Rows from block 2 of the image encoder of a small image captioner, named by matrix and row number. Rows with one number belong to one neuron. Each number is 128 + 32 x the weight over its row's rms, rounded and kept within 0 to 255. All counts start at 0. Numbers have three digits each.
After each neuron's rows are labels from the 100 images, of 14976, where the neuron reaches its largest size: "responds to" is what is common among them. Only what is clearly more common there than usual is listed. The data: photos of plants and fungi (iNaturalist).
# gate: MLP gate (encoder.blocks.2.mlp.gate.weight, 480x160), inputs 0-79
# fc1: MLP up (encoder.blocks.2.mlp.fc1.weight, 480x160), inputs 0-79
# fc2: MLP down (encoder.blocks.2.mlp.fc2.weight, 160x480, transposed), outputs 0-79

gate.216:158152109182178087140157190152156107122105122169120170088098123116090106181112142114094130151126159063137162151122110139044097156109088140145181094093101152166145065111066118093152110041145133129136164148114134056113104151071129128165139179
fc1.216:128133106094152047117072177126138139144157147097088103144145136148122142120098165147135187143156101121129115187167108168154199140133101110123104088123125174135122149132113083080122163133126090116096112140132152166141109145103119147182134145
fc2.216:100052129078177132175136086117098114107150160166151143148095064111129138114129076161116122149142098116132107110150146087151142192111144195140143098139155131150124103144143133097135193114172121142129140106080066133122177061116068161167224111
responds to: class: Liliopsida; order Asparagales; family: Asparagaceae

gate.113:129138174123136179136143078181078105153161091207072151173163140106120144129131152091109173112086143172097110125179053071194138102136069081065143159122129113155063112121173186105172087133116128107171116182144130116130165138137142072135165123
fc1.113:161132123135136164102162082179109130138188101173128192144130110126161172102129181136093124082112087184132116133147098092139134084161107080072148124080149094167061105131201199154131061124078105142119142133140156093119183106138129085164149176
fc2.113:111087064073126073132107119058154142119095110131060137109110134177109079115131118112118103100151150135091100087147135158058161156146171132198082130189130128173111095100152117110121162137115095125238132109132084119110148144163127109141137164
responds to: kingdom Fungi

gate.342:078104125154150171124090121159146066128144086171111110126120086132107159157105099111146159118159117144096026115079125137132126079089136187163136144221164067135074135154133105195143126145052113197142110113072125118101100104114162107159152174
fc1.342:090126127175139107148091116140127062108141078155111165155119117139127153117095113124130119096140163130066030147086120136147109104093160141192165131199164072149063112147136124181126155169076136167114096136078118094100082120091149115148172184
fc2.342:106098128146128145125134139078131111167085111125108165114080078120136143138152096123024186181158122125120125161149115127146097160104118108142117116130149131182133099156125107173150067119139159141119150056111114066139133070160089175141116075
responds to: class Liliopsida

gate.139:183107091112094109144202125148105145191133145138131058153140110091190174165117196142084100150149090098072132089132184087092100199110136168151071106095147130156165158134129150098138110121195108118177163187153114157169088106126041137167165162
fc1.139:094112160165173149110104131114145120096150107126127189099097167137108101111134032108162183107123177125170115142107077132181144062080128088090176152127064148112116116152133100173137139158072146162107052118092115131112167155119185090111094073
fc2.139:148161120124096095137106140120134113113162151145141100122082122146107162132145111107134216191166174124102170127110150158184170129177088113143146127041088050116121145087118124170152147125115126171101112064094127122145154109126144176115119102
responds to: order Asterales; family: Asteraceae

gate.299:147184106145137160139143105161073156190079163160194104135189162096152100185083035126114140156063125110129123097127192117121134181141091093093132104113072115145089147128143162176157155088106133128073118101119126154159095133164085139191054112
fc1.299:145076127105126123147138116094141151120104112119108178150123112154103152088174177144131104098123128128124103140139131116142133193164112110136132133131101125158129109135072114118096129126193113099098173136195143125131140112148127055127153126
fc2.299:154119120151101100119127125141095119109164111126163140118170102099118130122131162142120087146105076094109119151110187111058108123112114089153110151189159085149079148114173213160084116142087128093072124119134174155090123165132108161110161084
responds to: order Asterales; family: Asteraceae

gate.296:066149168140129146071115137071115107104162162101102192150075154130166149172182097112083129111161149183107148122101113184129094157122121108131142118142131101069123130126071164159148128184145052186124073087079116116138110126072080053159126173
fc1.296:064113192118111119089112193038107127108168141107137137124129136134175134147135141182034128109091165130095128190109096170086099129178091060120175147138124099111159095098149135132112090164174142131134152114120147156176111089140071110127104151
fc2.296:070132131128098110063110156039127151122110184110101130133130141123183112134146142184080072135099149164094166196136161131138157186167096081137167140113125129149155071164136131140116127152193111119154146129114091110169113089115091085131057127
responds to: order Asparagales; family: Asparagaceae; class: Liliopsida

gate.327:156140127133105053142155166112045106163133136111148137158095179094125127140083164102117126099160120129109128158090122115054082163149132125123087067134140138101114160071137162059154141125133109103144164170170151124134147137095049153198155143
fc1.327:036070141149152203131111115144109151136157129135119178133132116172172148117181101124125102169112144119092155150145096154125143100224083131085144131141117112105105107129106161169124094166072159146122144045089102122103143144158202151075117105
fc2.327:115076092107155158082094081152169180142084134111131122137119198067124165144128152201167104173101127117140087093223117178154156092145038150150147160101104167147113095172168094140116070149115139145080102116115156144165138152148157127102140092
responds to: order Asterales; family: Asteraceae

gate.201:077150162116152084098130083107127169171145146139100113145112171158161134123094118104097172142137143119136173121169123160085165084091190103029094104127160153145119098144142103110092211076148186110122114118119137105146110203101077157110078126
fc1.201:154114171086212153097100088162131092183100129144149102178216193177159057141089154088149150133122101104116162127145074112088125115132148120122093110105172087161101084096219120179133081145159169169141154132158154122105156121140162148150059137
fc2.201:155110029173101156097177108153128150156106076155141095137111135136146117100129158121089069099120173061149159102133109111107098172137134142184180160154152163171151126134146151150072139171174134163064102083156136131135099167082141146119148178
responds to: order Caryophyllales; family: Cactaceae

gate.41:197125107063118087139109105189171155099098094105128172129075146124111073184154168098121159055117103164071144100178116134168120143139110173148099171158159130121182108149121124178156150133159077099149132101140125068144092124181114129086093157
fc1.41:081105126104150164101174173112081130127044107148123176125161180130129200092149141160143123166080132118109184167131144167145145110112101125117163079158099143142087074134157026056116148122103175169096136118092113108086096126098134209121145125
fc2.41:144107083090099143141102156165109103169162102083093125140186101076122095124154060164182153165102115076141070128145038205124161152152142088089126127098171097151163102146186120170144157114114141130097140126106166114099129120166076188136186149
responds to: class Liliopsida

gate.32:145142136130175107142106117127124091166096135144105089117128202099146101132116103114153145152150071120151109120158159151091110159146180119117162103133136120141143098109081118090206150096152184103115052130100194056156114132099165118073095161
fc1.32:118165126095184149166078146101071170165098092088104142080111160123173093093087150131120097100153091084154120150110098135118128116110142146129094135101155146093106159198109098127124162088130146087118127141129147095125209142106192123133095134
fc2.32:113159084124188160150090099123104167173080173145047119116079203104155138087085153120176078125114103113118143125167105147134129178152103170102156119128174127116121107131142143150062073107081155139120066128132162116103094118101172101092134103
responds to: order Caryophyllales; family: Cactaceae