From a checkpoint of a small image captioner: 9.6 epochs.
Rows from block 4 of the image encoder of a small image captioner, named by matrix and row number. Rows with one number belong to one neuron. Each number is 128 + 24 x the weight over its row's rms, rounded and kept within 0 to 255. All counts start at 0. After the name is the row's rms in percent of the matrix's.
After each neuron's rows are labels from the 100 images, of 14976, where the neuron reaches its largest size: "top examples" is what is common among them. Only what is clearly more common there than usual is listed. The data: photos of plants and fungi (iNaturalist).
# gate: MLP gate (encoder.blocks.4.mlp.gate.weight, 480x160), inputs 80-159
# fc1: MLP up (encoder.blocks.4.mlp.fc1.weight, 480x160), inputs 80-159
# fc2: MLP down (encoder.blocks.4.mlp.fc2.weight, 160x480, transposed), outputs 80-159

gate.39 010 [121 136 122 128 147 104 151 107 114 117 153 164 101  94 133 124 135 116 142 116  89 109  82 124 149 129 137 139 109 138 109 141  99 142 137 107 144 165 129 144 132 122 111 137 157 135 130 159 173 113 117 154 121 107  84 166 103 127 138 130 152 158 130 125 143 104  97 133 148 157 145 126 153 139  84 149  82 131  94 102]
fc1.39 011 [153 122  97 136  98 105 122 109 115 169 158 107 149  89 123 144 134 106 126 119 114 143 101 129 129 184 147 134 130 138 154 131 125 149 171 101 132 140 161 179 100 120  93  99 189 138 121 184 131 118 113 125 156 115 162 155 112 146 124 109 151 161 135 120  70 102 174  96 105  95 170 131 144 127 129 123 123 144 121 130]
fc2.39 006 [171 151 119 121 126 131 121 142  96 182 112 122 144  79 125 146 107 109  89 130 107  99 135 121  96 187 152 163 111 135 130 136 102 150 170 115 118 114 130 155 130 145  82 109 176 111 124 164 129 112  86 155 166 103 144 177 140 157 127 102 161 154 133 105  68 109 158 110 128 107 167 112 152  98 124 112 129 154 156 113]
top examples: class Liliopsida

gate.11 017 [178 127 126 121 132  96 152 164 122 117 121  71 124 145 126 143 121 101 174 121 165  87 137 162  90 124 134 152 132 112 128 120  92 106 100 147 102 120 153  88 160 133 116 119 115  96 108 112  98 132 139 149 160 123 158 139 108 142 125 115 126  83 140  88 142 119  96 109 108 173  82  89 126 143  99 167 107 161 129 142]
fc1.11 016 [161 187 125 129 149 128 107 120 150 114 138  72 132 172 115  90 146 128 176 129 146 103  80 128 104 132 142  90 129 121 132 150  88 147 123 140 109 107 135 130 152 150 170 106 122  80  82 114 130 130 135 122 123 141 103 159 147 141 113 132 168  93 153 158  86 130 154 136 112 167 122  85 102  90  93 132 143 163 135 133]
fc2.11 016 [170 138 121 153 155  91 110 125 176 134 124  83 107 123 125 137  83  83  90 136 154 127 131 130 132 139 146  95 119 104 117 104  92 167 127 117 131 118 118 119 139 181 114 148 117 117 100 157 100 111 119 146 123 124  85 190 152 144 155 153 181 156 110 119 128 132 164 133 137 132 120  84 119 108 103 166 142 137 151 111]
top examples: order Caryophyllales; family: Cactaceae; text has "cactus"

gate.469 013 [135 116 117 128 141 118 119 145 114 164 144  81 149  69 129 102 130 156 133 137 119 152 136 113 140 123 158 127  92 149 143  60  88  94 158 118  93 155 122  92 103 146 170 122 132 126 101 128  78 105 122 134 156  82  98 130  91 129 115 107 137  90 147 160 116 117 138  97 122 132 117  81 121 132 162 120 152  86 129 131]
fc1.469 012 [162 149 120 100 163 128 115 129 158 117 152 113 130  93 103  93 113 138 115 152 155 141 129  96 143  81 139 132  94 164 130  96 119  98 154 155 112 118 142 111  98 175 154 129 180 121 116  95 140 102 131 119 165  98 142 116 113 153 122 135 131 127 133 156 115 133 144 137 151 162 121 151 113 138 140 125 106 145 135 127]
fc2.469 006 [121 129 149 167 118 125 133 140 114  93 139 157 115 159 153 147 135 112 138 123 101  82 124 175 122 129 111 125 132  99 122 168  94 127 118 136 139 104 138 140 126 125 106 114  88 145 142 137 148 164 127  96 112 184 148 140 142 124 141 163 146 137  94 112 138 136 156 148 111 106 149 151 124 153  87 158 140 122 112 148]
top examples: order Caryophyllales

gate.154 014 [123 108  80 115 141  95 128 106 137 125 136  95 122 153 137 140 140 116 123 104 153 144 127 143 103 118 130  95 126 102 143 130 101 137 163 130 129  86 124 131 101  86 176  97 143 114 143 149 106 161 115 167 115 139  94 158 132 188 100 122 186 110 126  73 145  95  96 119  89 152 119 120  90 136  90 128 126 106 151 122]
fc1.154 014 [105 137 129 123 158 124 116 159 112 153 149 164  83 119 156 141  92 155 126 117 141 103 112 121 131  89 120  94 124 133  78  84 175 128 122 179 150 172 117 124 156 154  57 150 133 148 108 140 101  96 145 109  99 112 133  95 105 142 136 161 137 127 158 140 129 132 103 137 162 125 142 121 131 112 137 136 115 123 168 146]
fc2.154 010 [107 129  92 123 148 146 136 142 127  82 148 157 123 135 121 115 111 160 128 131 116 153  94 159 125 130  95 133 179 162 147 134 161 129 132 179 112 160 112 107 115 100 162 163 105 157 124 135 131 135 134 146 124 151 143  78 104 136  77 119  99  75 116 175 103 132 137 128 118 129 140 160 106 107 183  90 173 146 145 153]
top examples: order Caryophyllales; family: Cactaceae

gate.313 012 [127 133 128 129 113 142 137 118 105  99 107 131 121 112 146 139 119 132 123 113 132 145  91 138 153  72 145  63  83 121 104 156 140 148 119 143 149  91 125 129 104 142  80 121 112 116 131 180 106 137 138 123 180 109 113 153 101 103 127 161 102 106 134 101 108 104 154 127 115 133 130  88 137  77 171 140 107 170 160 167]
fc1.313 013 [133 128 132 146 135 117 123 110 122  86 130 113 139 119 152 152 144 146 171 116 108  88 111 129  93  86 145 114 128 166 132 111 143 106  95 148 160  91  80 123 127 131  68  92 121 134 117 126 147  96  87 137 165  94 112 144 148 159 143 136 123 123 107  82 169  82 121 158 129 120 103 110 117 146 158 126 115 162 133 160]
fc2.313 006 [105 144  85 165 168 135 144  89 129 114 162 113 156 150 157 174 110 116 132 116 112 106 124 152  97  76 126 122 137 129 149 130 147  99 112 187 132 116  98 136  88 148 135 111 116 133 110 114 165  97  98 133 145 142 104 126 148 174 156 140 147  95 132 146 159  86 119 117 143 118 112 131 101 175 134 104 122 158 127 150]
top examples: order Caryophyllales

gate.443 017 [ 86 118 157  98 138 114 114 111 126 150 158 136 156  94 130  62 127 140 156 106 156 144 132  83 141 141 119 166 135 154 166 115 132 113 147 113 137 124 147 187 130 151 149 104 103 158 160  94 104 122 147 169 104 115 163 143 119 157 176 125 145 157 124 132 115 112 124  99 131 100 109 120 163 117 103  91 134 168 101 145]
fc1.443 015 [ 73 145 138 115 153 136 125 118 111 155 124 144 169  90 134  82 118 137 186 119 131 120 134 128 113 147  91 123 115 125 173 111 100 107 129  90 148 119 179 139 131 160 147 129  91 165 134 117  95  99 122 146 144 127 155 141  98 180 145  97 165 159 104 155  95 141 148 113 111 111 113 122 131 131 118 152 112 162 134 146]
fc2.443 012 [152  94 132 175 140 136 111 119 135 118 132 150 116 164 135 200 131  97  76 138 105 107 161 152 109 137 117 122 127 128 101 141  99 137 113 131 121 144  88  91 147  83 132 168 144  87 112 149 144 136 104  85 126 130  92  93 125  96  65 154 126 117 114 131 151 144 109 150 118 144 123 134 115 104 171 119 139 109 156 130]
top examples: class: Liliopsida; order Asparagales; family: Asparagaceae

gate.398 011 [190 157 130 130 133 147 152  92 126 107  82  92 163 136 118 136 117 134 141 134 106 120 139 141 124  98 138 134 141  97 162 117  93 109 139 123 136 130 118 132 113 174 152 101 154 108  98 184 144 140 153 128 134 138 141 174 141 120 111 143 110 127 137 101 122 126  94 118 145 156 103 106 147  99 105 145  84 167 159 141]
fc1.398 012 [144 176 117  83 146 149 151 133 135  92 117 151 150 128  96 154  88 148 104 123 112 132 112 134 148  91 105 158 154  84  78 127 115 170 143 136 137 109 117  74 155 170 139 122 107 189 111  92 163 108 141 142 143 115 106 114 136 145  86 167 112 141  91 105 131 121 120  97 177  79 126  86  96 114 131 116 109 127 120 136]
fc2.398 006 [114 178 117 114 132 152 151 103 127 116 106 142 141 122 104 156 109 143 122 117 103 153 112 130 129 126  89 141 129  90 123 116 104 128 127 157 154 108 102 129 136 140 166 107 118 152 120  89 153 165 173 119 128 123  92 136 134 105  65 152 110 147  80 132 122 121 102 105 152 123  99 121 114 124 114 108 134 126 134 177]
top examples: order Caryophyllales

gate.262 013 [141 113 132 125 148 161 121 125 173 119 123 118 106 111 131 143 137  98 142 121 151 143  78 142 138 154 118 142 179 105 109 128 152  92 113 124 118 168 149 109  74  97 136  72 113 104 115 116 100 140 108 123 154 151 120 139 111 109 136 154 145 134 123 115 139  78 104 117 138  85  93 152 133 176  89 158 100 116 189 127]
fc1.262 012 [113 152 160 151 138 111 122 103 115 145  81 147 171 141  84  95 139 115 145 142  87 143 144 114 147  98 121  83 159 134 128 108  98 148 152 112 122 139 127 131 116 121 171 152 112 139 155  98 158 105 128 131 100 137 110 138 100 166 131 118 136 118 121 127 113 153 146 174 105 137 163  72 147 141 135 137 138 114  95 129]
fc2.262 007 [ 98 154 153 150 106  75 134 144  75 126 137 144 167 117  62 111 137 115  99 148 112 128 118 105 157  93 116 117 140 152 120 131 109 143 171 121 114 156 123 181 153 154 152 165 144 149 150 129 155 125 133  99  83 119 135 117 105 178 130 117 104 110 135 153 123 160 166 165  96 167 135 105 140 113 147 143 120 132  96  93]
top examples: class: Liliopsida; order Asparagales; family: Asparagaceae

gate.327 011 [138 128 170 156  82 127 152 141 124 110 147 164 115 119 160 120 137 122 127 128 122 149 110 152 146 128  88 107 150 152 142 117 135 113 151 167 103 137 134 130 140  90 153 137  99 128 131 157 127 105 119 127 129 120  87 140 152 144 119 117  66 166 115 144 127 157 168 110 127 129  85 156 147 140 115 154 118 166 160 135]
fc1.327 012 [135  85 118 105 143 151 135 124 113 155 140 133 137 162 136 119 123 111 124 106 158 133 162 156 123 157 137  70 151 130 140 151 130 135 106 128 109 144 125  98 162  82 130 110 143 133  91 131 133 108  86 169 133 119 122 122 119 108 113  66 138 100 107 101 129 101 161  81 126  98 101 108 149 103  98 104 139 153  96 145]
fc2.327 006 [146  98 144 111 169 161 118 170 131 162 118 143 179 140 123  96 145 104 104 110 155 104 181 144 155 135 141  98 128 140 149 158 109 134 100 146 139 127 136 111 143  96  83 129 169 143  81 107 136  96 114 134 108 140 129 124 155 127 112 112 121 106 127  68 153  89 137 116 147 107 104  92 164 127  89 119 137 133 115 148]
top examples: class Liliopsida

gate.24 014 [ 99 143 126 179 142 166 162 117 108 150 145 114 127 112 138 121 118 134 145 102 169  91 122 122 128 106 147 136 137 104 145 135 114 149 107 130 118 123 160 146 106  87 166 114 111  65 103 163 129 140 146 132 181 121 150 114 138 146 109 135 148 116 160  80 149 139 113 112 113 187 145 102 130 113 142 150 132 107 123 130]
fc1.24 014 [145  82 125  80 125 125 121 154 118 125 134 140 129 114 125 124 125 135 122 147 107 112 126 122 172 137  90 131 101 172 139 137 119 127 106 141 131 122  58 117 141 150 145 158 108 181 133  81 123 124  94 125 146 125 155 114 142 131 126 162  82  96 128 159 175 150 128 162 107 128 127 106 141 147 143 123 158 140 109 139]
fc2.24 012 [125 129 155 103 109 144 105 130 105  84 109 123 103 136 155 158 169 176 125 114  86 147  84 134 109 120  94 136 139 134 133 147 125 132 153 146 107 161 116 156 156  64 119 121 126 194 167 104 118 144 136  97 109 114 119 125 120 100  81 142 138 145  84 183 122 141 112 105  89 118 116 125 116 159 117  93 109 148 120 122]
top examples: order Caryophyllales; family: Cactaceae; text has "cactus"

gate.31 016 [123 157 113 111  83 159 133 105  99 129 122 108 182 133 169 116 115 121 138 156  96 158 149 147 121 157 107  96 154 114 133 175 141 162 114 166 123  90 172 139 142 116 140 106 153  98  95 137 143 139 120 160 162 129 102 166 129 159 111 147 150 137 127 129 114 160 142  85 135 145 141  96 140 108  78 123  92 154  69 103]
fc1.31 015 [132 188 126 161 136 141 128  82 112 117 124 102 166 138  86 142 168 140 115 162 150 103 117  96 126 146 149 182 100 107 148 162 102 126 125 147 164  86 169 135 140  99 137 115 143 139  92  98 116 135 144 121 140 118 129 150 138 155 139 119 127 132 100  93 124 141  97  97 145 159 119 106 107 116 134 115 133 152  79  98]
fc2.31 012 [154 124 135 126 202  78 100 133 127 130 111 144 107 130  94 173 130  86 112 115 150  80 149 126 121 121 156 147 134 132 117  96 114 127 127 110 167 127  96 125 115 140 124 173 135 105 135 144  83 110 111 120 101 119 147 126 128 142 153 117 165 186 138  84 141  89 135 179 150 114 105 128 147 140 141 161 124 116 167 160]
top examples: order Asparagales; family: Asparagaceae; text has "yucca"

gate.425 017 [179 147 146 153 151 128 128 143 142 101 143 102 113 160 138 132 123 134 163 133 116  46 118 142 120 152 122 104 140  89 141 140  78 115 129 164 144 142 156  99 157 135 124 144 118  67 146 132 108 143 150 125 108 143 114 109 111 127 170 129 173 145 148  95 163 131 147 172 122 126 114  77 101 140  84 142 107 165 135 108]
fc1.425 017 [117 144  94 109 105 118 138 136 100 163 111 160 111  99 133 111 135 130  97 139 150 180 134 152 144 109 119 163 103 152 110 105 183 121 155  96 128 159 114 155  96  98 112 111 125 166 140 156 146 110 126 121 144 131 143 128 121 105 136  99  79 148  84 171  96  99 105  71 141 103 150 155 137 123 166 113 159  96 124 122]
fc2.425 018 [103 113 117 110  81 178 124 134  94 157 111 165 136 128  99  96 191 146 114 119  97 150 128 151 144 120  96 137 142 169 125 119 136 116 156 136 131 159 104 130 109  84 150 140 124 149 141  98 154 144 146 122 138 142 158  86  62 120  78 133 103 103 130 124  89 124  86 111 139 126 153 135 116 102 149 113 115 126 114 153]
top examples: order Caryophyllales; family: Cactaceae; text has "cactus"

gate.118 015 [171 122  90  82 149 138 156  95 152 130 155 141 150 105 116 101 125 117 180 119 157 177 118  69 171 136 118 136  85 116 140  94 118 157 145 105 103 108 128 145 106 174 128 114 144 136 110 116 134  77 139 110 157 139 154 114 123 171 152 110 124 150 141 110 115 141 128 130 113 113 155 154 122  94  54 118  88 161  85  92]
fc1.118 013 [140 139 152 148 183 131 117 164 143 124  85  92 131 105 127 137 113 129 127 101 125 105 163 151 155 111 111 161 113 147 132 129 135  70 198 121 117 161 138 123 147 135  84 161 129  98 137 112 123  93 103 113  83 121 138  85  86 149 115 161 151 111 151  79  93 149 177 154 166 106 132 153 143 126 166 151 131 129 132 140]
fc2.118 009 [183 134  73 105 150 114 164 125 149 125 128 127 154 115 114 105 116 137 168 134 141 147 117 110 178 132 133 159 136 117 120  95 136 105 145 128 123 158 118 115 111 178 139 151 100 134 126 130 141 109 155 140 125 111 186  98 142 171 134 117 111  97 119 113  93 139 162 138 126 103 155 167  95 108  87 117 117 147 135  90]
top examples: order Asparagales; family: Asparagaceae; text has "yucca"

gate.473 064 [122 145  78  95 122 123 152  95 140 132 153 135 145 103  97 122 149 146 114 116 117 132 117 112 132 140  89 146 141 127 112 112  95 179 133 137 139 136 135 164 124 126  82 108 134 138 144 116 117 135 104 141 165 121 103 127 167 144 135 112 120 182 123 128 117 124 141 158 101 144 122 191 122 133 154 131 163 128 113 155]
fc1.473 058 [139 115 156 145 150 137  94 165 139 113 122 100 120 151 147 126 101 127 157 172 124 109 137 160 134 135 151 124 114 131 144 161 141  82 130 116 124 114 127  90 106 135 192 150 106 128  95 140 139 130 164 124 106 133 162 131  98 114 118 144 129  63 123 105 137 134 111 104 146 125 125  66 153 118  96 119 110 139 146 106]
fc2.473 065 [123 135  87  90  85 111 146 196 139  67 131 114 134 126 142 131 163 138 127 109 124 103 135 132 134 127 102 208 115 152 119 128 118 159 132 115 114 138 129 141 157 138  98 143 104 107 137 190 140 144 131 150 134 118 136 125 167 128 124 138 126 125 154 171 122 137 147 158  85 120 165 163 116 150 129 114 170 146 147 114]
top examples: class: Liliopsida; order Asparagales; family: Asparagaceae

gate.409 017 [117 142 145 156 151 152 158  88 149 161 124  87 139 119  94  97 121  95 152 148 139  93 121 164 140 126  94  97 128 126 136 122 111 137 170 148 143 113 128 101 139  91 119 113 163 116 107  77 130 122 130 143 148 144 106 169 119 101 128 112 123 105 114 119 117 124 133 120 110 165 105 120 123 122  96 135  79 139 139  98]
fc1.409 014 [122 120 151 141 103 136  61 128 100 131 105 144 115 128 113 124 119 164 114 108 171 138 138 144 173 103 162 152 119 148  85 155 173 112  66 138  69 193 104 125 132 126 122 139  99 123 128 163 131 109 105 106 124 113 158  85 141 122 152 132 112 128 145 132 116 123 110 124 147 106 150 148 132 150 150  63 155 154 122 149]
fc2.409 012 [ 99 112 121 145 108 157 124 112  97 116 106 150 135 114 124 114 155 166 130 122 135 135 113 164 163 150 108 143 162 142 136 128 139  94 102 148 103 179 111 113 130  94 146 144 116 162  98  96 128 156 136 106 134  98 129  95 131 110  88 142  75  61 133 178  97 131  98 106 122 128 121 159  99 129 164  92 131 155  98 148]
top examples: class: Liliopsida; order Asparagales; family: Asparagaceae

gate.387 030 [149  94 145 105  99 102 193 128 166 137 135 128 116 121 120 109 111 131 135  98  86  92 114 137 116 139 155 123 134 143 104  92 123 119 118 153 114 113 124 122 115 135 145 127 143  78 157 140 146 112 160 101 100 143 144 140 152 112 144 110 114 183 116 117 131  80 127 108 150 142 152 108 169 120  62 130 153 111 127 141]
fc1.387 037 [157  96 143 102  90  97 159 125 186 138 115 143 144 121 115 114 103 127 105  82  99 104 105 144 121 141 166 112 130 135 103 117 126 127 133 127 120 103 128 116 119 134 147 153 155  90 154 133 156 131 154  97 126 166 152 111 156 118 141  97 126 130  95 151 131  58 126  99 152 124 145 114 149 133  78 121 149 124 126 145]
fc2.387 034 [113 166 131 126 160 129  97 118 148 131 110 100 101 147 145 110 134 147 154 128 141 101 136  98 128 128 140 104 131  34 145 110 150 145 130 134 158 114 168 138 117 128  95 146 125 124 109 150 131 180 164 163 112 127 122 159 127 110 142 144 159 148 129 107 160 151 111 163  87 150 102 134 104 140 131 135 119 157 133 119]
top examples: kingdom Fungi

gate.440 016 [121 120 103 104 131 123 113 113 104 102 150 126 127 126 174 116 141 165 124 113 168 100  95 142 112 160 104 116 177 108 127 151 113 157 133 124 111 132 172 123 118 130 140 132 143  88 102 162 149 117 144 119 139 121 124 136 144 167 142 167 138 138 103 108  56 121 112  70 113 168 145 102  87 105  61 130 110 141 126 149]
fc1.440 013 [163  90 160 188  96 133 112 150 172 130 141 118  95 130 132 157 124 106 134 135 103 117 154 129 142  91 142 158 117 122 104 107 201 121 126 149 147 118  76 138 185 135 109 127 153 133 133 111 123 128 143 184 109 106 114  86 121  95 130  98 134 109 160 101 188 133 132 133 127  93 160 142 147 141 126 139 120  93 183 119]
fc2.440 010 [114 113 118 132  96 124 121 106 127  78 154 137 114 115 150 165 152 162 149 119  80 140 107 160 158 107  90 134 188 140 118 168 180 135 132 138 149 134  94 142 166  82 138 103 101 164 150 100 129 139 156 120 117 129 110  81 123 103 102 137 133 131 123 147 123 138 169  91 103 133 135 145 108 143 132 100 131 144 150 126]
top examples: order Caryophyllales; family: Cactaceae; text has "cactus"

gate.290 015 [170 145 138 134 137 126 142 105 112 121 146  99 130 160 159  94 144 129 167  84 102  94 117 131  99 131 153 137 156  81 171 116  95 165 143 136 146 102 193 121  76 108 149 132 142  87 120 131  92 144 115 104  96 127 140 112 120 110 176 156 142 119 111  98  94 111 104 111 133 192 111  89 135 108  71 141 116 159 105 104]
fc1.290 014 [105 101 118 142 126  86  99  79 114 128 106 170 125 111 120 174 123 138 114 182 140 158 132  96 155 102 157 152  94 170 104 115 146 105 143  98 117 133  84 132 168 129 119 133 129 192 124 121 172 134 104 102 148 128 121 147 146 183  94 136 143 139 124 127 145 149  97 119 136  66 160 178 112 115 144 126 155 107 136 121]
fc2.290 013 [ 71 108 114 118  76 132 113 108  99  79 146 174 158 142 108 151 167 146 155 104 112 157 117 154 159 120  94 154 119 154 128 137 168 144 157 137 148 136  98 155 138  77 131 133 158 157 168 110 119 166 114  99  95 116 127  98 116 117  40 151 123 101 125 152 111 151 105 123 114 117 149 136 122 142 130 104 137 151 120 160]
top examples: order Caryophyllales; family: Cactaceae

gate.176 011 [ 81 134 127 161 132 134 123 123 145 168 110  93 147 118 135  92 115 154 133 135 156 127 123 107 107 146  73 140 142 142 127  91 131 139  94 111 154  64 146 164 131 147 149 157 136 106 103 148 126 131  67 139  89 115 119 137 107 132  91 145  93 115 125 104 152  77 113 148 147 101 112 141 148 116 120 149 151 171 149  95]
fc1.176 013 [150 128 121 110  92 133 122 107 128  94 171 117  99  90 136 175 126  92 159 125 195 128  88 140 135 159 163 118 146 139 144  68 104 150 135 130  94 129 129 122 116 117 141 136 123 178 149  88 134  94  97  81 157 138 162 165 150 131  88 117 125 153 134 161  90 113 106 141 170 126 123 120 132 156 137 145 115 107 127 114]
fc2.176 005 [145 112 116  94 104 143 123  88 118 141 118 163 111  82 143 161 103  83 186 129 159 132  92 124  99 159 134 132 177 144 112  92 120 145 141 131 110 133 132 122 124 130 133 104 134 155 132 108 131  81  83  84 130 129 132 182 156 126 113 123 115 180 142 134  95 108 118 155 173 132 147 134 121 141 135 114 120  99 119 126]
top examples: kingdom Fungi

gate.35 232 [139 135 112 152 151 125 133 134 148 151 119 104 142 136 138 130 142 120 123 131 107  76 131 131 143 125 138  98 127  98 150 120 125 107 123  72  94 117 135 160 107 100 159 131 135 103  91 127 121 137  52 107 136 101 130 138 122 128 152 135 100 142  96 117 146 143  82 138 150 128 137 156 148  98 131 121 177 115  99 122]
fc1.35 247 [144 150 179 150 128 145 167 104 156 122 122 172 142 142  88 131 105 158 115 120 152  94 178 115 164 105 164 110 106  97 121 103 136 111 115 102 137 151 155 117 101 131 125 122 114 130 121 126  90 110 134 131  77 125 132 168 106  92 100 127 109 133 127 128 155 151 145 145 171 107 173  72 113 144 115 165 151 115  92 139]
fc2.35 213 [161 165 151 127 138 108 124 143  92 123 134 165 117 134 129 159  88  90 124 150 159 117 116 120 155 111  87 133 169 177 137 103 104 107 148 157 146 133 117 134 119 154 113 189 119 127 146 132 115 131 131 137 122 103 141  89 109 168 139 145 138  85 116 125 145 142 114 153 104 129 106 147 138 114 108 150 110 124 142 114]
top examples: class Liliopsida